Rows from block 3, named by matrix and row number. Rows with one number belong to one channel. Each number is 500 + 50 x the weight over its row's rms, rounded and kept within 0 to 999. All counts start at 0. Numbers have three digits each. After the name is the row's rms in percent of the matrix's.
# convs0: first 3x3 conv, stride 2 (model.blocks.3.convs.0.weight, 96x64x3x3), inputs 32-47, a 3x3 kernel for each
# convs1: second 3x3 conv (model.blocks.3.convs.1.weight, 96x96x3x3, transposed), outputs 32-47, a 3x3 kernel for each
convs0.47 104:482357292492367302533489471491471485502463486500487501503475498504487478523528542361388395383407370448419378461478514472522555475506523516468472558504533526492499494499473458474392463503456528540546516535537484500506513434438532438376512498430474453470514505499486472516489417460492428377521472444501503511508529513495521500497513505529525593469492562523453461484397438448449492502457468472407407527471458601517566552491479566520499
convs0.48 101:547524501533524498552523479496493435423482428400460412540450427519387471474449476478484501501502514474490530464424469473476501511502503532505456519474409469463496488479539506500525495522504496507471512509457515503461483580508522552509549498521533513457582488524524523489456494484479500537472504486546563548588582508531495480552574488537482476490467439548575555561610532526524444536486491495477448494487505449427399459479495493437447
convs0.49 096:578520453552477443528441446450520422488512464498406458447531533447475506492454466491475463485493489477486521437469478433524528503526529472436477502452512466479491409480498478503595531596501487520521525527484526495457580580532518574487465492377565548546621504454511444511464529545462521534478487535543540503523509434507408355526457456476380491419501568551505445531483400463408403485476552512578530489543565453474453493433468449491445
convs0.50 102:499538529520553526512539541535532569525525548497508512433449473475537501475550499455452431388395398432443424502421432513424468510476463478438470446492499476506509525571534577620546574581533454430423467470461491491487514584555533567570443546578519636575542616592532541501485419404456394428436372379522471481537524473527541533535501523515509511459515514503536500509485483519509482562618574544542564540557570536579519554602557533602520
convs0.51 099:488519513485503548480480530455444468448430484415429434468408449471475437454405466500490464458480480491515509453456454462460438480490438543432498536500438549533471426448518463467392558458435507517525482512530456486512479507540556554608504519569527559622512534521492489472502500520523538566524479483477550526542598595516579588481468433532440475517468474506486411617630538596658618479526431492525513531607552443401471491443494584529604
convs0.52 104:509509511444488470500527526431549548433529561507579592440546425510584527496614535416423402415423393513506458432462421460510470452479458442404482538546559506505513474491496487491425508464539518528534553560564544553550433500474528470472531493533413449429483404512384538414484532543554556576501533547405477470459481464488507473460468441510543574476526524399442455399476470449455484449483471475532529519505556561446550520510504554484514
convs0.53 106:509492517500489503517513540494471510485498530493519559404417535379498544439539590507521518519527528533541542444468481480514519473507495497457455494473433510492491475435424429450500401469547470454462471455461470451454495443437513473445516465469426404465441441482467452481436335377366281316426373387514519501496475483500478493447475498434475524471511549476500501500503535496508547454442482448416483502505526530510480506495496516486497
convs0.54 096:485540552520552535554559493535537436581538408533482388466476431504522464520468414491499481577557535550547532534451425425419451437499534474502475474522519508500487486487474465540491524466443421491544453570607497586629425542508540558558522561436492520517564474474553516430495491450485455446491442484375440444483543565535587559563536463583486461511391459448492466508507495540510469468439488469470488499514498484595627501584580496539588
convs0.55 100:551559544556569580505529540506523531540499512521509523443474494526512506511559541453508503483537537464483485443485475435456419479469456467470441517502496462513515494539515473459473450492464489472470516522520522539535426499494501485455500512496512498525480524592464511516430449444500527539515554560407408365567563506528570599494493581460459473471450471426408451515499467500501537456451417518527542536534514377427497441472486518383466
convs0.56 093:489527526559583584591618626406424433464396403518457504482522501528548532463495504497514508505526531547563568514496565505479505494474511537515558480404429469440478504490511514484474536476443465480469465474464469469468517573521465513531498532480472465552486516503466484500386399401487536482521596581571549506569561549452450435461545515416471478377343441536467488558489487495469444503523518512448474509484490426494457485489479425376433
convs0.57 098:519595582526548551496516529468421467461471474509495568508525479486557587425450481453477500447462479503505492430428485461440440470450449382456498429413437448444396496534516486459505468536499506516517521536531497521518527545496505541511483536498470486545417458559433424512495560531543565587526556534489452385476437408448439401454473533451449442507455483436372401477441380496523401488486449553554521552561538444429448499468500497432500
convs0.58 098:343412465408459486462461470439514544538626604526579497447507474426493473519510464508500499531516512488492501567536528518481527481482523482430428429480450445473511569598589590577600616599617526508471542500481560526512522507548512581574590524549542590603582586602564552512547481451411402518435450457521447484483478492558516531532615604582594570556570543414451521534567578541527542569546486529531466599535539556583557532568518498511555
convs0.59 099:527551554467467437487507486415457469520497511496507509534538494558523496475453459437431462431463496351382418510514521433445426368355404478467495491542577409501519512570465577589523512572561405407419446458413460442386546500503603598488612598537437526517422479500460463543445488483459508527492561544418442475499427397540448408540475481571476519540485508471482490572514483575526496437501480456518463531564553511533557537519535546500524
convs0.60 106:421533547391492490418512533504458460516502464491464452400498529426498471407406474501498555465504583470518596466448426489447495504473540424464469473454485561492477533479434537420471432420494449428450465471510470499519481492521484629543546494515417494465484491521461452381435424476358398481507476490396489546410517554545590550557562547544550530506504413388470488449479491509500471480508446501505397563451410514518450519421486431335446
convs0.61 104:486471408528528459498523493516463505469440470536480526557465361581613438480576539452485511489479472554493421470502540454441488494430479525616563383534593396422550527507470505536516499514518486486478509507514511530541519549494520475504539457499490512462534550524448549530441480466522476421510475424524550528420482529462410475446552533442530550459454503457541580418455582511412462500515505490485478552512531561441479554461430455448474
convs0.62 099:475445431494446430563515482544539455572550443584540423459440491490431447478510502534536534541555542494510504476549550435481579359442527590524435616557472506558541493508468548499428558465446505518512519523523501501502521503419588514399594563459546441473469449409432432453474452493531484406554495457505545538505520534483499511520516477525499420537485447532488369548451333578527357511450485554408395573518475520468515535485495546590502
convs0.63 099:580579572567575593575596610400376519425461549518559558491479505476517500547566567531533507529527523461464459514495485582596562560575554458485412431431426439455419501451463388436491469494482488482488483489498479490500436436494423375405477407538448434452514503568484454564515505500491503491550526483529489441550511499485479470467462430494499528523538538522534547544539582552554534477426536513525536586587617547547511463511508510542584
convs0.64 098:500540556547531500495477427474496487570537517544434439401488523475496557501484512507535525520542545488527539525457429570508538504533571455438437483498479595494518361383407443465474543505472485487479471509475492512452453497545548573551477487411513522533540546444497545460347389456404480506550537489464487523543575549498499434510546538499468455446457492511489517563516500493415446482491422516530534505514549496450453443408463438426440
convs0.65 101:493482446502448451479481522457454449407424452390390450439501492490530504484503477580582570549546512520513499480500503530541540553543496404397457466423469458475430491591587584629577475522427447466447464454426478472455555561564487488445484473581575533404502450573428452531454477489562520481454432537484479470469384342459439481522415480420503591558588625479451473424432388528530494509514495554510486565521544520469511570492497502518443
convs0.66 102:547540545499491496518502497475453440475464493382386453465478497449486470404416417427448532478465513486484523518499483443446434441458464554576508578569453599558524486462489523444465573409448423450505438448531413401491421488549401534551453509513535538523575531462549567484546530529517519529575518516379549572392521598394500591581554443581594438621561425426496513493559563444537582449418483430469489530532516436371560461443582462520566
convs0.67 102:330366364473447458460457485540530493527516516487428427464408415413431468450489489519525532487487486504488504479476490504552539548541545463468457487435480514458510514537526493530546444461462538544516501488457460447421498539531495503421492433457480469445443363473459452491529537537560564521478496458491504495465425415509480500469505531519539550504537534482485450466426423481451488494539479545588531613598558503462504464506493518533501
convs0.68 110:488470486465466473512512516491466466540508502496482490454489533437452536418502527495463483480421444486416445432459458464514530443475508471444446525506441546540460478519489490522514479492495406366354370300285390335331528475521547529473563537514435443483512510565445524536517538570535506507531515520489464462518452415510467424529469495507488499471493499520512497521517483536475465488522458490477480572529548423476464490491527493492551
convs0.69 098:440461484437464494459499512433521487456528528493534516455469431521546466500526512480487512384435513352392468526518500575577548547537523477448491475508561474483558476505423451563505458470473535524498561537512544517502435399502488471504431431458505556559621629586579600568408471440542593563519557550493504537510487522497451531441521521520599583437554497438442497438509586396440517463434465453468469465503553503499510470539522480513567
convs0.70 098:464437431512505506558577586526498500519509555524539555535575516502579461490541445526531513525525524477490503414426447439444447464449437450488496443531567490464538483538560509528538448522486505531530521531538488505499543565500549513507464489489458367436470466452457522528457489491459510519441475478509487460473445476438415450431490547468610602472579639511491498519509569520519547498531484504488522587580585489447514457426517436540559
convs0.71 101:524495525470450475513483484472486425494491423495478408413446465393435428402477465486449442486445433532465436492448419484461465485425462477527513453530492438563522501509456504480459493405432508473405524471434527452433525467457550443473498484480471478557452467519421524482576515447567545486530513516372379460363376462394409480532527534531570560549568562495550525468477469427488484516475411538454426504511495483433450539482463529473399
convs0.72 100:514505502533500443575541522486427360505415358492356368494496502489472500437425520489490484509498516518511505480491479444435454448446470553418537555419488516380504430500515452509533463477532524520500547530490557514472515558480568633418541572427476469495504445547451496497458479484507542562438468533514523362552535427581466368494447542533362596484446559588517411630565417576462436445456502430539453470496503512469459583565520592623515
convs0.73 098:524513504534521527542546548449514509502534530499543509398544600465574632494573543523517472498484460483483487502419370561453402561512399485398501516422472543447443433486501514540548536544534437466538406459544393449554467443561440488550482549520463521451467564525525542492555438501555493475553522512462413421457432454434479524492469482546498541542532500510525514523538542521541529456450486422467472433476519440519440516514512476525551
convs0.74 100:475461481482489521510493484516566518561615517592620494492550559569598574531534457412441483426482531445512573502420417476396414440400447474451541437553567402488578441500516483547587556577565463479484496511495493491485460464478501535515456583507482463468453517487537449453507525524467536545391455502472468456478517510472535528483432558527508531545527543484472404506507465519513451439479504445510502436500550485451440499483558471495529
convs0.75 096:521543556512559558501550556485529505556603538592586499473477506479470525498497500504551532533542526495482450579539506573532408567481417524456533484465469453491482434515500488522492455487432541497475486436485464469527479460529462484569491536535431411492428444484477532505541501497501480457507455409539511522434515548483518588473549535534578579503561479464504521502555530521529521539531506549546473523550444401481426460545474450474477
convs0.76 100:495495496446461430435411373521523499485464463473478516491486511431430423480469475522531530517522525514513510475495479440507498543568596515523519445450484519472509551442431494452487497403478530533525494502500454468479512539488529570482468427383454553421491460599497469472491525540578621620576595574506535543517507511467430397549540580468478458487548527473494509483497475462384374496474478483579556543566579555502474508487469585527531
convs0.77 096:545551545522505520504512509470490503524553496461585515438449568558561556552532489495498512516521518499518524461449503454442499460429480499509470496577507450591512492496445408472500535545528468505495534559528530538501519530561564613552526545529474499500467500569572454511397408439433558578460499523519544462564570515498491499502556524451437474456481507516524390556557438526534482577488471538519489579604644549443537592507498528507564
convs0.78 101:466448459399400429437402435520518499513495497449486529527472503532523531483463522354381449381390442479496520393389310472412384536530470425451422432473408531472493539513599504476507548442512434514529408451491420415451497521518490511555478447471452420564530458523467466487486499522452485499516528543434482520469515536461462462476526575518546470480547473532520462578563481543543505467540416448540512440557509477448538480455575477488514
convs0.79 096:429437416534542538566571590477524573469486521415438434529497535474453462492501489538526495503509494535518501422482487375459465467476494474428457481383416468485439565490435510446477484529524458461483479488497519520524540499529465466503441500459396417406513459458462499509516557534439449472554591591384369438510472517586564586526559552492542528434428471517469517455432469444367434531528526490497472504524498470472471469549506464443462
convs0.80 100:478480493472465476557581588436476551481532601519583585512499486466525507510537505528534486582600561561587552472446442511508512507503511515407433563412467645537477444433497448418521355439525610601594596594592539553563539448486521389510467396493451458506478523509399457461467485506382413452479458447565514498520484470427423424466484465485562573501582550393474531387454541426484538393462474446466453511485519548487498530494532508575594
convs0.81 103:447394399423368404497444436451498490465509527512500521385411484466463476625586563544545538530529527529531523475484492500561535436474485445380366498508444549577527467481528448511502540506498455460466441454447463481463516428508533537462551532500459452465494456498512469538464484485507530493441467480502487546540484490524494464478462401503462452529487515503473461537523487565547507459461513497453479559494509522512582479544515480506533
convs0.82 103:427407427426438473521555587517486533479471536441446492401501528405530508535544552537538520532529511547556533514518541518540554522519534518518469505474532545537518407432489421463501489486494461497528485519535474488501509515496426505488445482552496496476523486506504494449399320414410403505486490535546519501518507508441482473552504493522516524560560502495511521438491523417499534420384456428471491490568506442464467431431414421464462
convs0.83 093:475446462525493492504478476497539499500558527494470471515538564528371532571509504519522490536533510561552517465488569427440499525506505497453491575526444533594537460520535450441491476497528494444472509435403533482415530478498501498496529502489469537429504539531505546514464463464441422440453436424528450455563482418615539501516517533516505519579529560517519484537577528495553555523443488489504458474497472487459564484442574523473551
convs0.84 103:490466449464400379470429410488426479470496536451496549516485487523494509454508512496506527497516536516530541457461469498507508520515522451373407411407390482429437551574517617569509472515443503489482502482475480462458555573465529543509475487488509450483493517557481560528518530542520500483446428406451473488436473522445474491521461483480489502464503486474443383399367390381339402503529481524482474543481503503530486571507447536448436
convs0.85 098:520551520464485478466538530453415465483456511407428478393477518499558483482552424576581559555548535505527545476424406463437425460446471494502459504539524534513502467616554559549519533530548460458484507497480516500465517560536535496564443532484455495542441486540399522476568590586536577554511505529447433449469487514430443517459556459544618567509574562487534530488556617480490532462556498560603605643643636411490466412485484425457528
convs0.86 097:542548497527494489429427472512484398522448471500474516531562525526509529493482520393433435447497493511572562523563540564598561537554526495519522471463520467474463517427456516458503469512444548584580521530527469485486525483454464487424495387448482509514512427487454374522516549558466517516446425430569568536587583545502480519487428442494488514532563555483483463463438464469429461501518578523597547536556508475458522419452448456499497
convs0.87 094:487531499532580517537585562434446467514541542495469514523475411568543399544491436513515533536541546530541546568517483548507476546506474541604556564595595555544543497454381496530464449440456491473459414391419424397405485481503411501517419438475485502479566592512543594572532529502465499496529529469513500545488516562485497552526580457554662553527650543454506559555596626489543626408470433474487452533569529430495620437527630407513585
convs0.88 104:488473479412383417493465452516560522598597576577584578546515500518486492438440458533526488498460436469431434469482482478528535454465495491519516506518497488497465553521455512488516479507449552569547485489443418411329504484467523521507540487530422383490428466453466466528534533532550597566524544520503504565520502538419351390491540480557531495470508451467436470504487475507495450494520531497562534527574540451413432426403452469420446
convs0.89 105:456488488444496514480515521524602597519492517605547605493486450538514519548556587488483474590587571556577571450492536468558597451481549467567520486527510539565590472454415420444377516499454495479486517513501506540539465473521441389393481555501421374512431502463521557573486532527553579562419500497442495559441450498480514522459462494532473506603555593337436454409435415566531472430550554451510528506565567520554499433508425437456451
convs0.90 091:400418386474469432579603584519542503477482523456466522501486498507508505473450467503522530472484466518524514500505541478535549410466488479498475514468497465413419486524559425385437542484533478517514441455484423425458444592493474460471524512511531485513463456458458512490586651608526548518496526518541534578448458453518530481489521508528553532485460534491466486443467470456467467480532520483504515425401450475465500435508507467518497
convs0.91 103:483515482514550543504528514432487485463422445577552535412427430509550529475534511497505486467461456427418442499517519472490479439501456508541511541541483497479525491421507508438537529490504499523516527530523561557547533543435550472412512541429461480463447440468480443471517546555518545528578584579491467365518495459547576549502512533491475529501418548504425404483424402525493489451445516440412531498463511546523571496548561444463537
convs0.92 094:495505495434490527457493531440460507458503511500484501465454455484451428451461437471542571452514547495486481474491532495487482539502446518516459520497500477537540538487500509415440440411380490484469526517516513521520511521516493550480536528610612581589545583624494526563537443409539517479491550566465452493495507503553545559432493513444485512488486490472425472567545484596622615527438436567554508602605610483538506457522548552498537
convs0.93 098:499512519520503499539519509317461475450508546436479524555516557490523543431503477450448450437454465428448458513511494492499455527496448455472529427496525450419478449495422470523533526520534455436391455449429467466449452405404472478445463424460470468485506410435536494505497513530553560612500503543451423371494419421457470465425489529443511502438494532437455517462436521436468510483451471415468534483451515536579584458470538470506517
convs1.47 095:445473403521581433480549433495549453519490485530474523513481486516517517498475501508475482495459435450459364409497466436463503472473474574599577449398493494504514487452479487513452474495437548523654417337522477453460480444461526498498518515501460455448494493505526495562488517504474551512496533522485496456517574462515524481574466409516505519506577522419467493494541533510554522506456491497486481469475484579561523614561545559516499
convs1.48 100:553470423483445486531510561429474547455545604478531553407411388382378343379345382512576519581531573551514522517415460471399370492463459463526508499549516527496507496470475476409491424423427524590569563552547516447409515546481515527460469460470473488482476480418512499425500493482428448431445462380538504444514442437467431492497481488578593571570560447537501479513459456500442496508493456471481468483525502498465434440422491461491598
convs1.49 099:538534463482507462484503501480504595439512590458529536450491491475523494496499513542562501609523459528556408521418491497405429535413440494455532527481510484483504502428452459450450486442439536496543521506491547483472580587511606537508573546565473475431523523469488518521537538525477482549513525522579612595545458449500427500533539455506575494554550514444479477525457453533512491488492461488484472491455490539566512566458475547492493
convs1.50 101:443511491460464475460524485592543532596542503491436410529524552564528557543509528465501455522504486451462430482490458453555569491535577576553556557565506476469505445473485470488511505491504558567581546478545565490531525522502547481476506422416484495532512519570514554561468408475473491438520490452472458510518417446519500469469510491461503496466507519553550566497481463493421449491549514474519498442501508604532473539540478525569500
convs1.51 101:470508555462487530525488541554536404545537415506474478477496480539524487533534521482431452414385542434461574496547548524574500483502511553506418555575525474491488433438490461423449481437438439384468482531531491544551478552583467474559501450497442523493498492535520535564414497556474504528492516486537515483501451467464516462538513489436440469417468475543474498445456473482504495484476480442467489446473516486502499392464538394468457
convs1.52 109:449437489480521541478501529424422354494398398498473457512555507533573522504539496514484505444450478453493489539518485586531489544574474433446425451457445509513462444536513490562555493529516488555481432548460480562511502490487547549537507541513526562536496529480431454406473426443468429421453446441490552528529624617473566528545561463547492513544534561410406384488489491446468443539547543507533512486476497472508493490565461432577485
convs1.53 095:432438430426570533484585518504669595591611566532509491437419432435416439450409436545472520529487484532503481516524478537522474579556514582571648492342423549470556443470405517581532452541498611536567454352412479425517413369386383384391392430432495458477511474495476473477461492525484521534475481494524482464507532477558504514455497460447445515465509514489490499472480507495533543510471490500500491465458463579562546570539517594526455
convs1.54 103:516519487554486487547444498495471541520448537460548519489487460468456481478491522536445510482506513488572462509490411464410384456348362512497530454492522494519447497472529522507519510500570513569564420477492461424443581582600561577630534556589471461439442398393435412417442475518449489471459436446565511478557465485560514445444419487436534487527503472519518508564561553534526501479492495547511506514505537610491497603495491585527508
convs1.55 100:548508561477377481491370418405406414470458401469520488530548530528535532515552553509522440450455526473509533470457430469503477447474446481497489543572521508522488454466447444467461508478499454519431502562486462518499565586593528526536576597567525527544496498521509522468493465489535557536542496517527552569473478499441467454534487550538508532532511487481508478469471488469448424492523507524507526553529547489473443506549501521542501
convs1.56 095:584443524490430482550430483511468442460518501511569554552556567533515523490480490535509484501468587470534582565550531491540506513537525444507487523610559464519500535504521438446437434402451455559470531593553464528486531542520490494476481491478529554520545545535491472469481491438447462464492510496460447440452460455428468442428435489566526459517466453565566559540539534492481493520498473494463489486473488506505478510555515492605568
convs1.57 096:477428503471434488556503519564482431517501436502566458490515505453471489476478480561539461575542449453563510480528482467548534505590553456424376547559488518540501513537539439440453466427464540531441538570562490567549466506555486509518551505465524482495542583610534593623496438475453489478479494487443453523464461526447498468452499518527384455478438433543542547471498520492463470495490493478454470489473466470430418536565494626642590
convs1.58 095:505461414497478483459498560449506640451483590394456438563567500533535481499533527528382531384491479555516498562455409575440449580446472481540539391507577424470462531516473530523503457481511521608565509526506596497521524515476524512483523537550461488476490481477515517501553481491530467510532486499485438432515433490447545522387493514611596462524458332539467447555522477506451457450488477438505506458508507477552543512544588493519582
convs1.59 103:581417526545430465512451483586555592549525496495567517462489537511465488505479486558511514501446546525494554539515475485493540506513492499494524484465492470527491460450416526506446470444394516558547428426493503419428514502519504462507472475507497557584547526540497533534519520530524576563510488485550547557547450432585491532573556539526545515488477433529508489444471514502451514538548551516538558530544562509531582506539494594601538
convs1.60 105:489529517569536454551492471464578559491539560480514466575495424555489450473437438448415463395428470523526484585544428619470413641570461521498490423381451386408466536536489542567489469475463515421465525434479467426414514478521477498513492491515503494503556537538517558566474518519537537555568489500536492556563542436497506472439480520490552547508619472521484503451452479476468492522542541514520540492471504571554500546477463562518512
convs1.61 104:550507500532471500585570497571504399548554438527527463455474510483450470504446416476501440451443462393517520495535541470527572465556573599500470589569517484548447431409490397362424436351394493536557477496530502438489507538568529485529549518477505516532486514554475441501531556513494521557532550528534489524565527466594561592520444390546553418550467479444526529460487545481460480497470492539502486553551537555516466641628579583640563
convs1.62 101:474475369476522369534502430555589489549507538511460567482492423461496421482507463513450471538439493488420452404559458432500472501583505537585527461450520515484481537454466540469478541512489529496527491414465477455413509485505531514436519503458448430517490489501465415473567495534591546515578558522517494498538476386547527530492433508470521521494538449474510512505560543490586502491469506504447474458467497575548389555520501558509511
convs1.63 097:511542551564614565560570501537524500498460435565480427431477490442483494453470469529478454565469500554573605486507492506515497507496506460516483511567520452483478488500526475495499471493507524438403593546499476569581412463473426470469439458427522560550532539578503474489500486458463486477499514530457436432513562555464499517447480434524448482482479533533559580567549565587540568564554566523541566516493539458505487499537506465482479
convs1.64 096:549571462547494537505478506398413505429425512395430514525527477483481473487506518457481475466489513560509466488433483473393414483407447523541584480574631494527470464457441470426460497469467457466495490527511458436490602585539536512547553538608502484493462471461498482433542503553478532576494528567540518506517360454512452469446389491513566586507501524469509510547540475528508500505515509543507500521532538521513509540473470500460493
convs1.65 099:543535386488489485456505482461464499353495545528485456506499490475508507467507564416450393672562562529512359521446492522474530498437477539527520549576558528515522533455464508452495517515479489469423508497467463492485552532519545512457504497478475472436520501445524514523539534478556531489520520548452507523427439423421515567516462468547579357488434432505432501472404476504482493494537483492486473486469434443438422545514471522513441
convs1.66 099:513468481562518521512532541420535465439546442440498502511490490540533484494470413474472539356570554344521515542595512469540511505511504457461400523469409548484473495448552476492486481465423466517535507467436542518410486539542466548608450490557508537515551589563466543561469529563508538587539506578455475375478334382530427441520500438507487483437485431534514540492459531513522589510487528526493497479493494463526464439513520424458499
convs1.67 105:585562507549466448565415432417442461438478529466502517529493521514514548506525534473538522528494514565537452544489509505470489490430468432431437474503535507489512505479495448420426456444439459414403555604566484547532463490477503510484465453435530519509582555545569535534512525519542506487484501556483574546458538524471518509533525458517584469513506461561493495507472460491480509515498491499465458447434435491473516495477492472425403
convs1.68 100:471440438468470428478497460440470397450445435409419426406425408406421400409415392515542509516520495551472467509507484516533469487530480557537566521528539508509512508535493522535526516531509511510507509486516455474470382388379333350324319312324542546555481497475471500486532545540553579552509552498518506499515503462496446455501487526470496573475566488534474553464399449495421498489505533503515537492475505457528541434441507502444471
convs1.69 101:483341394566478421547461421426438469478511532514560535472476459470506477424437442476376446490453489417479505470482550477534562538505476518532551519495512503535509444450496491490488429451456485579480487573542415469501536537516575558537511520456440453452449469496545575569488461455468460475476468483398515499469489466453462399568541418613470403511484505431459455533590584542603572483485488498470471515501498434442436530580547529538493
convs1.70 110:528498548510481511486520512470484441465503451480531460554542555582573572542545536346424490412511557458515493495492480464493531446460523521521493501534519498486485468464504461452458454430434468539477454481492468406410545555547562554545537518508464479467479499484492498488560547535535519547540558561456460435539532504542549546571486460564505396542467432540560544540544522509509476529548566501530532526545527527563551549594568447527528
convs1.71 107:459499494537535488579527497461517423470465445443459488487460426446467439451460427482448483559495507490443510478467442517500476552539473491564479410408453441445478484458421515475515488471492563483602477440611461436486472455457481453402497487449502495491510543532588592590567530530578526551504479525484466484435368380484355439467455534448518514481531459436438435406438461422485540501471482530488491496455448563506504550473466571525520
convs1.72 103:538550507545502485505530505463484518467556566449555537491505506495506485508513471466494494592536526498480460487510481475480509479448500432464473470349401449405493486465457489501492507513485593568572506457466488432444522531512572499494549507465509543526577581505534582513528512567517535554491513538507502528508351378537426499530574483527584441518507458499541534486499484512503505451426370459436412451409426538496571523486528537555502
convs1.73 101:435463405491459516513467528500464523518537437497514437400448451397425446450431447504479416464555480517583492524442456467507487455547562553493562569482497504423436440507508473454527462487563511618645475522557414401532504470431433425470420418466451448433449427471466479492483510528509580567533523545517439442377344438415382415403410480469460487509472499492428466519449481507443527408463495476471532471480477510541495483412450550479439
convs1.74 102:485470537467451532446406547470436523506546527482544489475427444431423438484447484378487500452581484426566427470453537508450544561433535553519559478485503531540562426447521453471513460494553488523521487438435529434511574522466544503508484477505516489464516438427447460426483508498495495530499498511520512540534431470500455435497498439496500422478485474483545549531554528518512508480489464479487479478476464513514501484445462554499443
convs1.75 099:586464499534471513502433482473523499467520555526535504495489476472493483480466433441443437414547530531544575449347466437367402457405382533530570438478480472421488551496468509495497485492511479521430451442488490449463494527559525571577552558493489441442419395395408419359486481481523462472495430456537496479483461442490413485369476552501515545604577479508452498496463494470476484507489514541503542516508530540446507515494504518508503
convs1.76 098:489478545464375447560504541481502488502540499488548518491521524510537555514519533510529501493423455527521473491519502506525490491493381494487415508519475410442430514530537522537559550554566543526487534625541469568517548573580493506495457471469561558532572580560496488484477425422515481464480500479507526526444489536469497523527495508517469570563472494508448463513428463536553562508503531488475489447452490438465521556586599496511526
convs1.77 103:557529525537503561524464579485433514476499524490564517516537551477487489469476479491495465506499438502474482517520542505528570550580573534522463509475461537498462429437427426453464481475517488524424537488505540569488632614544563575551520534563517534516516547562541597554503480533454464516493529491528549534572539506502471523559523523514525521466453518451490475510514470554505510501503476517522494479519521484441427470403422582540517
convs1.78 100:524480505496504484516434537541508443537531482524538535432471456474492476484498496461553474467490465493544500466563568484570574479510569587558495544541513492516521435406530389361462386431433565489548568584542482540533486549517489477559518455549539528483482504480482500528491528570498551582446539559647600526582495501537459426525492499496547474523468439506460516500475519517528496534510515497517532485527557398479502442422475449484462
convs1.79 098:488460461453388400414431426473465430482454484478535545532527529552544555521528535473493458433487597447474528416447452471508511443484448519484475534530509470469460492516521507518547517513539427456396555552517438458487516523488514562526580587600511538535468479464493554516448478420489475462472498497441478474437488488449457475477465526512468450482473567518519542482417463540493525501523544538532544565586561559523539515535566514525530
convs1.80 099:470418438501520518480488474456563469484518500443486469530545520542550536535511479532369444447425522469500529537509480541509482539529488522552580447463493419338354457481468463528488504517477556557548507492501495506507513543562541576583501563597423421451448415446390376342482517526458467528427465542473525507532633589514591605507473442538450520502482567485494486533545557516586592484490503462486483444437453505526447561634559534574519
convs1.81 099:430489445474536480504561486580542529563527539480452456461487437462494455440488469550516489482398475511464505548535496561535453539536482539534519543591600510543513526516536569541517540554495468407482511485459488509493449485489444503499500525510511550582447475486398412444489531530509525506458515468544504426576571527559592592572500506442475568429510553482480518478472459537482472484478505476488518457468508476560545424498618461448501
convs1.82 101:468415454468466557476520549375495553495585554495522528479448457436440460461468505482530516528559400496463494493471460567513488608571493549552574512412473457335414459452487551516535501529502555536501545527479548517460466456451437447489422477560491482469465401453475470465546534538491523531570505496549509466445466509439522485513527464527405447483481592477479493557524517541534545439446462468489513443491484555515502529517499503511570
convs1.83 099:494480525481461479457481463484486478474522513465520513406366330397397304424453358518476531455449554530425485507489533490526507475508520546511527509517539505517527476508489525479467539480446573551538488430460518388409519524527543534501489505487485485543409377389440417395462476455455459452441466437518501480511503478488521522532531549531501542511475513440476547467497528474489508462427463505466494488505513512529470432484561485494548
convs1.84 098:480548492512505355518447380399484533467492618365441517445425438476474459476494488578597447670600454572484323514433354614423352617525427464475446393439494511545531562562484535553504534554512499424425502487569538601524465474477479525459457476437536481464517520482510515550493463487548484475503490519465528580515607540530486462524419486496538612578622530507516503531550517509482481474479483493494477456450442590569510624522465609531505
convs1.85 101:574548506575518515488465543468472547381425472445462443573531499600574557548583559480391498579602535507542546512462476479433517508433426454501511474596546529539471465409420460390396484473512510556491481552526448426476589612547630649623542575528499510493527517530484488489511476509479473500532454474471508551573593596489494473475496432519498399503438433456428447505515524443502533464509500484520497466478477531548445478530507443484467
convs1.86 098:540507557473426417452449492438390444439460500462468521525527538513504499465453476456544569534509520452565536529538561496446438477412404442387391462473528464505550407426469475441399476476461453468465543567567533541531582616591533534521484504541450468478453472450418404461523532516502467517519566550534581525516546530447478503467417409525514456605544498513499495524505481476472502492510531428453500475467519512496542600500486530468479
convs1.87 100:464436467514475498475454487431524554476541541511594549547534538556531539517501500405364533268470670422535590526496471516492481545524491482536543508553540493518506465457487477455463485458414463549491438485469494463452504512509456523550445518531454457434445423423458458448414479463481505496469454488436372346393349325432361389469489486551480458561487441477495512507518536505551552531496494510478492483472468469513435439565560434514603
convs1.88 101:493413424485393403487374418433428446434451478482495523422425422442449446483467457461540553482532505501502500517532527518512479509451450485506487565596575514543577511499519503514529463463486433454431484525528492535530420450436417441466438456475498503500499498466528508508513547541530510491471481462501528515500496508521495508491476479499525520479495440551494532515464495526513546539539555514519553480488538383389500480419456518514463
convs1.89 107:483360440487404540532448567585696592504609554522606549496488489490497489565561559468494584445519530517557584606622576598649536568679548441511440491525483504503453449515481485522493479514531459514416461491427465534467546503501512487485552554537535549546489489470437418426406502467478462438422497477529484447521545511507557536508482505504430533418457535497461459536508476486500495552521530530483497555528545452515573493552538533573498
convs1.90 094:516443421497383387522387405429389365474460456534558552502526521495509507527544532503513505506517525571541583462475495484494453436465461392461431473499470480500480518519495484502514558532536448489438477569549464523546496492460464499486505502499437462499466479468497499471457525505551528517527523571503528513476495494485478548503521504496460486519462485507470473535490492538471489510478496522501524527521502479536505474534518549625582
convs1.91 097:536457480539495506560509498448540477488523529520558560518543528458475459499516515551530421503458493505518517510469415557551438529560445420444391452454446464448436559548515558568587547530584528561472541533487434528450505491470521519500572597574512580569559587595563614594417424482466496479463460481481492444513522502495486460496477534481471493510472546498524488587543536538480454502508504537525527526510523549500532492542482534577569
convs1.92 099:431379519480396425534499432571532392514488321498476443485466507480483486483485469517472438444490603462500582394448489387459515434467484539511470565586485486516484401401485460398413494460395528476477469492561464498552504528581553494523546521477407436486421378435469498486500465516546507503578543475454504570435508503395524540599520510513500522470498506488503476474507536487518538480529540460484515455501524571604519425569559519496486
convs1.93 098:517568613484533581471511497451491458484484439499543489486538542500508530500479503515505475585491453532479498508454502470471492453433537427402399504462494517561520517563531456471551462450502476505498482442431544441527542533485522512497473496482544537509590567586529528550561500515569548521558555548440473497452482487486497467436478465509433419504431451488506498497463437510462459496546462514517521506464498445464528533511483530581563